A small image classifier, trained from scratch.
Model: 12.7M parameters, 32-pixel images, arch vit, norm rmsnorm, activation swiglu, patch size [4, 4], layers 12, width 256.
Training: batches of 64, held-out accuracy 56%.
Data: trained on photos of arthropod specimens (BIOSCAN-5M), 13.2 epochs.
Rows from block 3 of a small image classifier, named by matrix and row number. Rows with one number belong to one neuron. Each number is 500 + 50 x the weight over its row's rms, rounded and kept within 0 to 999. All counts start at 0. Numbers have three digits each.
After each neuron's rows are labels from the 100 images, of 14976, where the neuron reaches its largest size: "strongest on" is what is common among them; "patch colour" is the nearest of a few named colours to the mean colour under the peak. Only what is clearly more common there than usual is listed. The data: photos of arthropod specimens (BIOSCAN-5M).
# gate: MLP gate (model.blocks.3.mlp.gate.weight, 1024x256), inputs 172-255
# fc1: MLP up (model.blocks.3.mlp.fc1.weight, 1024x256), inputs 172-255
# fc2: MLP down (model.blocks.3.mlp.fc2.weight, 256x1024, transposed), outputs 172-255

gate.515:441487492496552520402506558444549489505553495519549448458502445610472502559432483467469565505596493578518503489494452547496497552524533529565590401540530578471415473488577441500530494492487476471394461432544449439491481531433396576477434423532543547614
fc1.515:449457574515478419456507461463497563504520492491506518515484577536568421496458400463476527450428544436458545536488482536411490437546483516496525489586540474455480473573538378460568464461592577426507520441449521539490443508463542450440493540434489522526
fc2.515:473542509542538515461484478434394449337423430529439444530505502466474558519573533607522540570532414523580539534449522534507452396519421457432475502453527549434460570429545496508390504427503561502348495489566473543583500475483596512512476413466529458454
strongest on: order Diptera
patch colour: grey

gate.645:513524501453403459523545639407545533456459496483478455530525556502546475429463528519531515416478497572461447462567383492513553527484494496462385491581453471451483482452477602469521587551431474527399382490492423570455617429520508517467606519425555493502
fc1.645:548538507446558459486460608544482514452579532464455486487456481547482472478622552485505556434474552468457539549445405517501448497494465475479496556577610526546491479511593615524506453528444438523552516530549525480485393504506477412485462568453527572489
fc2.645:575465431493562512445482517463481537451495449507557513546467509505539456503427549531420563614441552555441490456546501519507490608439451481515470361461470454426451526499487492444454458515498381420568527425388510563496525481572504444452513518438595495532
strongest on: order Coleoptera
patch colour: grey

gate.439:507425481483530526480398586457453475452449504524454469544452460512464518512499451471515422479567494593455482512506451476495354400434535484516474520508482452529497552496493594481419559523530477498391524534514485482425474425512616580493523452548478490471
fc1.439:484489471490536427399523485497491517495513544634489533582533534484495433605500519470471406570509554554492528447437437546546523475505507444372524507450501544636500508511537533452489492520535514475500512372453473558521571499581517467464485578493443524571
fc2.439:517532488462448549432422423463571545585479514533534517525607495551523472482464558488503420486588551470635552476433559447455454524551449487484473527483465445533486533601445594509481478472427531435523509486494602439516581453516512496535498528534553482501
strongest on: order Hemiptera
patch colour: grey

gate.713:511463470495534483503477467597486583455535463443509494608499468537576505568374519533525484563599472500457484531513584510392571496615486383536479391454428478477531408514548503512461557579463430482626498459491588621526474444569498486523500475442491554431
fc1.713:599564521516480472486558531477535439542488553516543544492591588508497514529516606520513520534472535518596545431470566572525538515487471478562563487532446493498535442630537445473515519417559508438553523467528531565460462484531496542510495426497423472452
fc2.713:522621578577483402591558455519524503580488464552578446542466550571576451490493511489470508464486528407504395595494561511503451511476548600459505436488695561543437460452425450490492470480433514574489580410565486496486526484490464452537459485505457526453
strongest on: order Hymenoptera
patch colour: grey

gate.120:587568492414505518555418588456449463451483498408588449564503482529513518466476512441504498445524516524501511471467475528524566527567460443466533525622481487546501441453569556472449589452514602558487415500511521498457477520453468531487609575487526381522
fc1.120:422416415513495451485471467473596543568559500596521477528556475444492459457500493537498519528536515466552432472547492590467598479450499407567487511498491540514629476464469453494454554556522441567525512468456495494445522483485520577386505421463606463518
fc2.120:557531539454472490610455471565460425465471504488403527537490551541515367525508491472598437529436404509457493414451603457443573437581505562564503481530536600513518458479415512478514502495484562423472498468558501557560503558542518407565521448493529569547
strongest on: order Diptera
patch colour: grey

gate.526:567589655433449502524555435505489521588536451459524554560481471462565467521497484547446487407452462518462516449591506436562502426553625462501581496474529472517485455544400533527477565478345418552520518436519488496512455517535458520505567435544518458455
fc1.526:514483511546535487505451529515516443478447515545580536504468448476593576473538490550535547531559535465585487478527528548449368519538585491442501490539495527486498503442512545476460470581579359485616541467550491463494513529543505438462592444503457518497
fc2.526:426512542473558518418461456417482516498567535567425454487516506522475494497573486461561530552482533458521471504473446557550473547478544455513554457489493501470518544406483531594473411479468433438459379490477536447470449480541494453455461510534489423476
strongest on: order Hemiptera; family Cicadellidae
patch colour: grey

gate.344:479490482473510434532510406537528461528530543462497497518497554445445460520479484392433433467463487487554495427571438425501501428496526544473563522453484605510579554469488550496472452492506490489453597536527488540462500484551511494546420526395471533437
fc1.344:483478547469490455573579469514458524570550449588526584498547513461451560379457501504497460496500567481501460551545468476502521529515554466495495454517530508455487484482518489501500476601455513566450497438527500536515476471454628420565490560433356561511
fc2.344:517496606528510532490481598426499542417409508494520535564520529513481523536534602420464503525511500505543452481468435530578451446432479562508504461484533472455498399488505397484446514408510412509450520524543497524471422433460503549520493638438600471501
strongest on: order Hemiptera
patch colour: grey; brown

gate.183:537520583483436587502489444544530605454560525548423549582569610510493497616572530507537563470442346431462559513498434503487453512496457475504502535563480581544486382478548551509574537499475482523541528553511559417480409517501512510481433466526481508567
fc1.183:478513503479359500523561484480455471472483546412477517475355584460596504472449587555569530546449493500544507642537523490451496484457582453453536489539503515457380534610556434537395534531461598477535547507516424497543433651488561481419497452543536409490
fc2.183:482570601534485543478634536436531545478489597516499514499435466488613411564492478503580510459456547445484554490497517449575533431464514519551447583494465421561499444515390481478508420530474521579464458483478497525486565548493571474469495457431480556492
strongest on: order Lepidoptera
patch colour: grey; brown

gate.590:520487580446456517504516457583441570500449405451438475580484452571454452571486458510418524565476496491519552518554480516483369428640565561545430483472631394455536527479546449470608388499548502572486477528479494514519443459461472541472572612468492534484
fc1.590:478590495535508520444435504543485497444517507490397599560457478464440458418402500455484516451572542479440496556514509519537449565565353559534482545464479561421568524492422495524490391473496549469496578527573484490530464442519526579491456471473545513429
fc2.590:479463557475506489481483540402399579448503509513441482574475423499438471536457567443601494569599473512497452523503457411432436493546451441563517434492528474468522571630560488615479536568383461469520475484509576526538565494495520471460426501468557503478
strongest on: order Lepidoptera
patch colour: grey

gate.177:457499610541604494537508536470527523471564489514430365493433517503559589518453478571509424552496496535519480577388472543531448530460452533552516462500405502497482461546523446507430533572492476493476578500484497569464491393510607493449521571391445535505
fc1.177:508537503525467487621567564484509502506482427465426413508569485570586615515538529571499415507517534496545496527544535460522494485509415496481541533439516466426488370489549477502546468424582599553534548440480517525464513586405500524538518596440377563528
fc2.177:565462516441534490535417477588467447442443532541491510459505494487592474430399413506606449549514496569459472613406489507465567413542512522545503582589525410500479543466554473520387499489453517416472488523519456499558521495483485408536505524450544540496
strongest on: order Diptera
patch colour: grey

gate.105:504528522474458585475484464511528468487475476517504497473427501478550463613448519501456527432510427487408503535525495482410527510508500533550449549527517524361501554534494446516482467571608405523434485518516422447499532531444501506481537496437523516454
fc1.105:452560591453497453480502525475453437404496499454504479612441450501517498533578470463428426520474483502588516503462498484510550533501559404429467523421495458502491563503481547500421512451543463598441444464525492548604532565421438497512476551450433469502
fc2.105:442537399498467437480427379417521532459519476422486521514535507507448538487510436522506507462481595451523544602597501530477508458595499529408443459488450490520503542471515489509472602430477489541560563527556576498458479496475469538547550402440589568587
strongest on: order Lepidoptera
patch colour: grey; brown

gate.766:541463525444488538542487493484506494450476567525485495473499445572465441532513447535488462541534540442555611447573510496431589444539556420519522500552490414530430450533470530467531483541516505444537516533481449471500502551428580409455552563445398543477
fc1.766:512444523535560569544433557496532512460560565475536458588566469477499566421505486496497529506423494518557488516503503553501446519456528473581501458407498425512561447568576433470602560566500487519476549540437465508476560541588513469484463442522436514434
fc2.766:552523526557426522525505521505540497532545474512423429504622522557583469550535480469468541567476476482491489489536578494456465452519455578438496520467449432498496519590395544547459491438624602517474486481511521572556464489529442531559486484501431552497
strongest on: order Coleoptera
patch colour: grey

gate.743:540486479526424496516444393534565540470494566467484600527567441528378530533477475511514572468501446520524492494422515503555530497456456533555427490526506474603458557468585549502419523521495528499517409599460457499528573467530552508443563588459536454477
fc1.743:516504505544460544438617482437476505520450468415454489492608500557499563557445495491464431507474499463608504391446468583601447497453483448503507465493499465578486472448513556426509529531447455632466517461500515520500505527472513494552524448473499580427
fc2.743:503463542618451501492500510497414479551501534545538557514450460450471435451514490442546461588469507538546480472487567412504480469507521605422517442463420507547496510405505561464497482451423431515492456542427495416508453545407543478498453584457589446562
strongest on: order Lepidoptera
patch colour: grey

gate.528:466505476555475436489468550404520521467453547519411474553516426546498517535419446438496391408504518443536508447548468467487429533460564426387502469510538516513479491491536542533468471576541491504526479489555497437506528523491547516543512476435493483441
fc1.528:515492484559388515579603479546458497518510411497472515519571494505467451544488587599533566485437488493514518414468533432511467511537502390553431467476476575511495554466559434575550415461535469546575634476428453405450513618571523551569466488452517537429
fc2.528:515530518454553567491631531520598548406430400427463549476497552505473504454576517500525463559356390422504416554571517548579485524498464553458471489501491449515487497487493458543457419552423496521438461450465470469550506505436460532458465506509568417416
strongest on: order Hemiptera
patch colour: grey

gate.667:477548500505504626550519540451450500456573495392435533505515473548549454479473459555539530557491480445575458486496526591519595549490513438522517493505573540466452581562437460562511544449447476538456499430482440540511473577478493554502520409588550487521
fc1.667:439417509484541523457568490520414529486508541475461557513529461437477462481548466443485512616528446558380501492501456470458556464483522538595463516502494456559530515523458416506536449477460456504551486516467524364504474541533502429521543415469450474500
fc2.667:402518354465569448447503561518488527382538518501554501511493543519512505432526535485543489462560429477446434515509467473525568482474594441475520450458470483544515460504434485541566571574523624463489476456448479513385587577518407477682491469518508498483
strongest on: order Diptera
patch colour: grey

gate.673:519499522511484506538505477466568407563477569578585509421485545449478557506553498552455526423501491457499540418597467484504446495500479409577535443623434500431451478508445488472526409453566541518523484558432474450522502426556444516421458502401478541515
fc1.673:538454554552580446410594449467477508489495496524547538509455536496451464527476593506525469423405457524459521548584516579537598505477520540485524466417545551490520515521510597535478376494491472505407406500485483410579467546568451498496527523528482542543
fc2.673:505578437545507480478459502539498436506471484558482485489493494534579600534455571473486514406522342496553451369518440459519524539561535555455535520480555480552548602394533537593415493452529517556517601539507470509527399443536497492487463455408638483591
strongest on: order Hemiptera
patch colour: grey

gate.465:513461481453462474459418560451571490573507416510454462465465532496409455403539562532378580508474548585462509503516424549546458527559493460513469527544488468508513444476496499475529516588525456554490458516535449411572439535515499575420413459562555443501
fc1.465:564490452397501536539586467479499535477544441552509517438490390569371469501517530593521515474407444490483479491527597587511520491446481520573484495428523533514413425451445451570550487620400461565535468553559545562508515434446553500434459518501512544406
fc2.465:430547528442448493586509535531534497443528563524488504471486459513408468584499582540532578530514588500604492505523495517497481529464567509460549479504431506545507516554513463506468540510595419507512391408507523565454549474575437485458558610487460357515
strongest on: order Lepidoptera
patch colour: grey

gate.123:516525479457428429388507499543456484526447495472503463511629470399476527611480488550508508427552536475478552526492465494430508481575539456562470453522579483449464451496450457480559599441430491525483574509564475470509547440478526497536409458475410545480
fc1.123:507466510542577536549546554488531457505499525517551473586502440477503512499467418490476582508504385540499567553479480422536450511554515523559431429464478428541348411587439519472488471424570499549542562518502600391426507424389546439559487480504538546548
fc2.123:474530453562429513576559524565451479492529451468502494506505532466429462526544469535537552578529402511487539556471619448519484539525504465509520435569538487491506418615527504496439482418472431385524431434506448526595489453523476419446480502518477495536
strongest on: order Hymenoptera
patch colour: grey

gate.213:540420517423489469483527416527567452523587494531503473555450451379432549552446448453487551409481496403510461458490452496587494550569501455436439533439561484521430546505525459455584416547479434482475503494663446476545479475501458464450490511482528473597
fc1.213:492505448549569474463532494604511544479511443481496517456518525459432480504458506483556415497467491521522524444531452448494406554483499471605568551507505479481447448447410510460396585517490454470532518542481532562578607603497517530622537515544523540573
fc2.213:470564497429510425566521585559472505496546525452519528435488453478485492603497519576439468523485575453535524545507549508483626469449457517430590495502577402412559560456446414541469516474474457458487444587466467439481519554594473491539539501506521439518
strongest on: order Lepidoptera
patch colour: grey; brown

gate.313:482524415522479458561472524587547466484483396473484541530526530489444482497473574515540453602408519526563440496442466544454514484450355495512447540469569481581482508499487508465524514454591511469502564562424588529513548490435594491503456456508409517511
fc1.313:540474469489534560541545605500403430486627506552510481431558528458432550515491586536502529516505489496477542467549510538512576524459475578525546552536518392491491562405572469429477451448512389558513557452490538466416503461458462506502582482410481599514
fc2.313:491540435581464492517514589523457562566471457516463423521492554459456499434467575523548539472552536519532587486524472459472468524472491436580557453535474498415434424443510586427439479471478594525503594554503517524491515500467514515507461599521521489462
strongest on: order Hemiptera
patch colour: pink

gate.264:469518569550498481587546554446440542577556454564502537536490610596533546538506511465534508544541541518509546521471406536553423530475465524486593560454576483526545520460590500550456591562495484541499531533501448517492480571563573469530536551488491437414
fc1.264:455465412555439505467424498508524563526454577499573445569456506571431450510442503502509520484503445507606566322475467496470461596541483541473478560462396570492510448465587515420491526546493507538516486470564510432529511487502418506551552557538477426483
fc2.264:416482527569484512499509472467424633463455487488420564542512424523532488432331407511444571530476680423400528577469443409545491517422541423515539525563469522453526461529402529468505478441479523510482512511523547524560456501449491520430506489489481478490
strongest on: order Diptera
patch colour: grey

gate.427:482432515457502467484629587481584434474464597482526460532478508450468545572499485521471585472454438414413484457570540525551559509586537517393521526549582460482464416491449526507500570464605542608576462570516492447490483528471470484485515510453501478486
fc1.427:498470494550464438479446472489549497524528565488506448469464504556545471516490552407590515533437414564540443602527447516483600456465531503506527455626542497528499558558390451521442447536438601426433516451594455481523512433477484503522479439487530462548
fc2.427:500515505490505554512515430489575458541486482580444525490475554391451555481531543505435468498540488513591435445624548453515504522519341481497438558484464550416490506472558451638524506537504498559524485457380525526536550574442635563402547529517478518485
strongest on: order Hemiptera
patch colour: grey

gate.584:506535389408498331575505424541430481500503553612430451438517544485460353522538530483461518489503477474524515422511588541551441476548498512529526514511411601477545515537545579484428471469498489612507544512485481580507534517476574526567524538448499582498
fc1.584:476467486553497421529501423501512474506588554433570446429510520377448496556509541451544492577556520534535453516490522357503522439508472478433524318436430556547465534573480469590516503447539512471532456445432525422408475428571561405531423511551508538510
fc2.584:501495514504509484465488546528533512555416474415476499449476437579497554519494500550407467442511530339503465450427534541484495517519508508501526500537536539490497570419446490617582461554513559465576399537558501425448467499479503507538504505502545544584
strongest on: order Diptera
patch colour: grey

gate.162:485438542401485572504495469467533508550504493442576431449462531578532539491460420553588417515438512539526473416524438347486561443497480494540539435412491448541518461502495514364536539434400486465473492443537509505424579454499435439500553474512430525445
fc1.162:538500508541507607510570482505466445407505597423533513429470575529516521590469475513469430436525505524539556493496485577504597555490526509467494459503382419530518493542453585430389498491577458447457514494466562440517497434495507515521513606523499498406
fc2.162:514466439517454489454452454602484565521506480578499499425531452523530561484551515376483503428538480536465504447535518543540511564468433509443482561476481562515471468418481545520530465487430435511388486536506462455565570503522547494457447488601429488578
strongest on: order Coleoptera
patch colour: brown

gate.354:460488428538574537510478486455465542419476500493494483400484424485546403524491407491443531488524416521547373495561509592506560492515471547528400498536611470505495510409517542420509540429511484449518533485494507512362553482398507489512496598530455575500
fc1.354:505417566590563509542457519544488387514489545474560430442611424395475558506548578496589493486598498554407553442506501540482462453558408433484529509466479419455497446495488504540646528480436408547559526611498487502468459581464485497462459530529543493520
fc2.354:617543464386486526538417545552443507450533492487500465509497450525426479535573528474467557511498466500484530391533541537622499503468462516550489433461447494457485389413512349492479498490520475453569539525490500502526554520519513345478507441483473438580
strongest on: order Coleoptera
patch colour: grey

gate.267:515597396541497502494561447538493428481360471615552425540468559486600516486488486548481607532579515499497443483497476522492507483494534453465379431464534534421501518420549533480532510472537430552504512369434426473461576449534437437530471538506557492603
fc1.267:432533459434528540583530479567523497575517400428453355552525515462547546498487473463531481466590536449440480500479468558487420420554543480488482562443555544471528517533449397652447542516501541427457450454466447466441482438416494600479474508493501513471
fc2.267:563570431417544505444586493612561512486493471477518486521498430460559462365581445457558367492505512534410593562529501493422508494498453504476390468500477524504541403452519431583509444469524547444617507657523534553574506432536498491461512535509524589507
strongest on: order Coleoptera
patch colour: brown; grey

gate.606:481497501521490525410466600551416529515529494578479640464590464503428502559441550541493611400484505472447511442504416530524445530511487498596464520493543534481506539444559490496563575606556578560401469466519533447535487534478478532477402545492499545577
fc1.606:496483526544478482435466561480540441591437477534456511483473523464508501505465538531450447527475436493435423458507605513478519535620488534492484532362426531454467491446508461581557501487498463519479447442482618508495415545475386525558531436540437530478
fc2.606:509484491513517515510496558643519486385609533565550470506523530442439621465493514559508563462473488454577398527468490430480514467504490496569462453492525515496470473483458480484551559496507507482606556436508493497476521459579577636555432534504490579556
strongest on: order Lepidoptera
patch colour: grey

gate.404:514509489465462517552524483407553504523498514493454451470533480465445463591549493528638486431537479497472570589546468466548580424465478507486505551466536494578580481517368562563533551491440472452491507480479500540438574504451556505493532460465549508523
fc1.404:519400585507453364562499497586442553440528426474445539508505542481363599570474455459503565590514479506375585506445493483472436573464624492495574540566513440451551417514480517510434489566548612482503499512514520466573521427551503514567550429492567582519
fc2.404:460468479526461479487539464473515483497504425504495402457640484437540584579507562448423507507480564537493436496514460509497462513480453544498468500447551519508506494506507558456588444462516513540531502486507575602542514514493504418501563464453452536443
strongest on: order Coleoptera
patch colour: pink

gate.74:610421554434474485524464539486505557488520513493518454582468508523481529541486564554398492546522540561533506490421460533487458466387472458505453508567431583498527576471486450430475546476554487516411442392502485514527489506514487544539376563491483552476
fc1.74:551485450530378465522450456506435571479583475458524460564519462531470512518470497562450503561433480493533471461526472506444468511495498580547566544455505422506394534555498459513494622457554534481576445513476450497503514503443464476524551485439491582435
fc2.74:475497522388556396565503561468533537515490506571599535452533523413491517535510493469518577559492555427536568483508454566447463474564471495458484470532503507465424384510423492431450483562537469591519456480447450445496535505422485551492486520451462600453
strongest on: family Ichneumonidae
patch colour: grey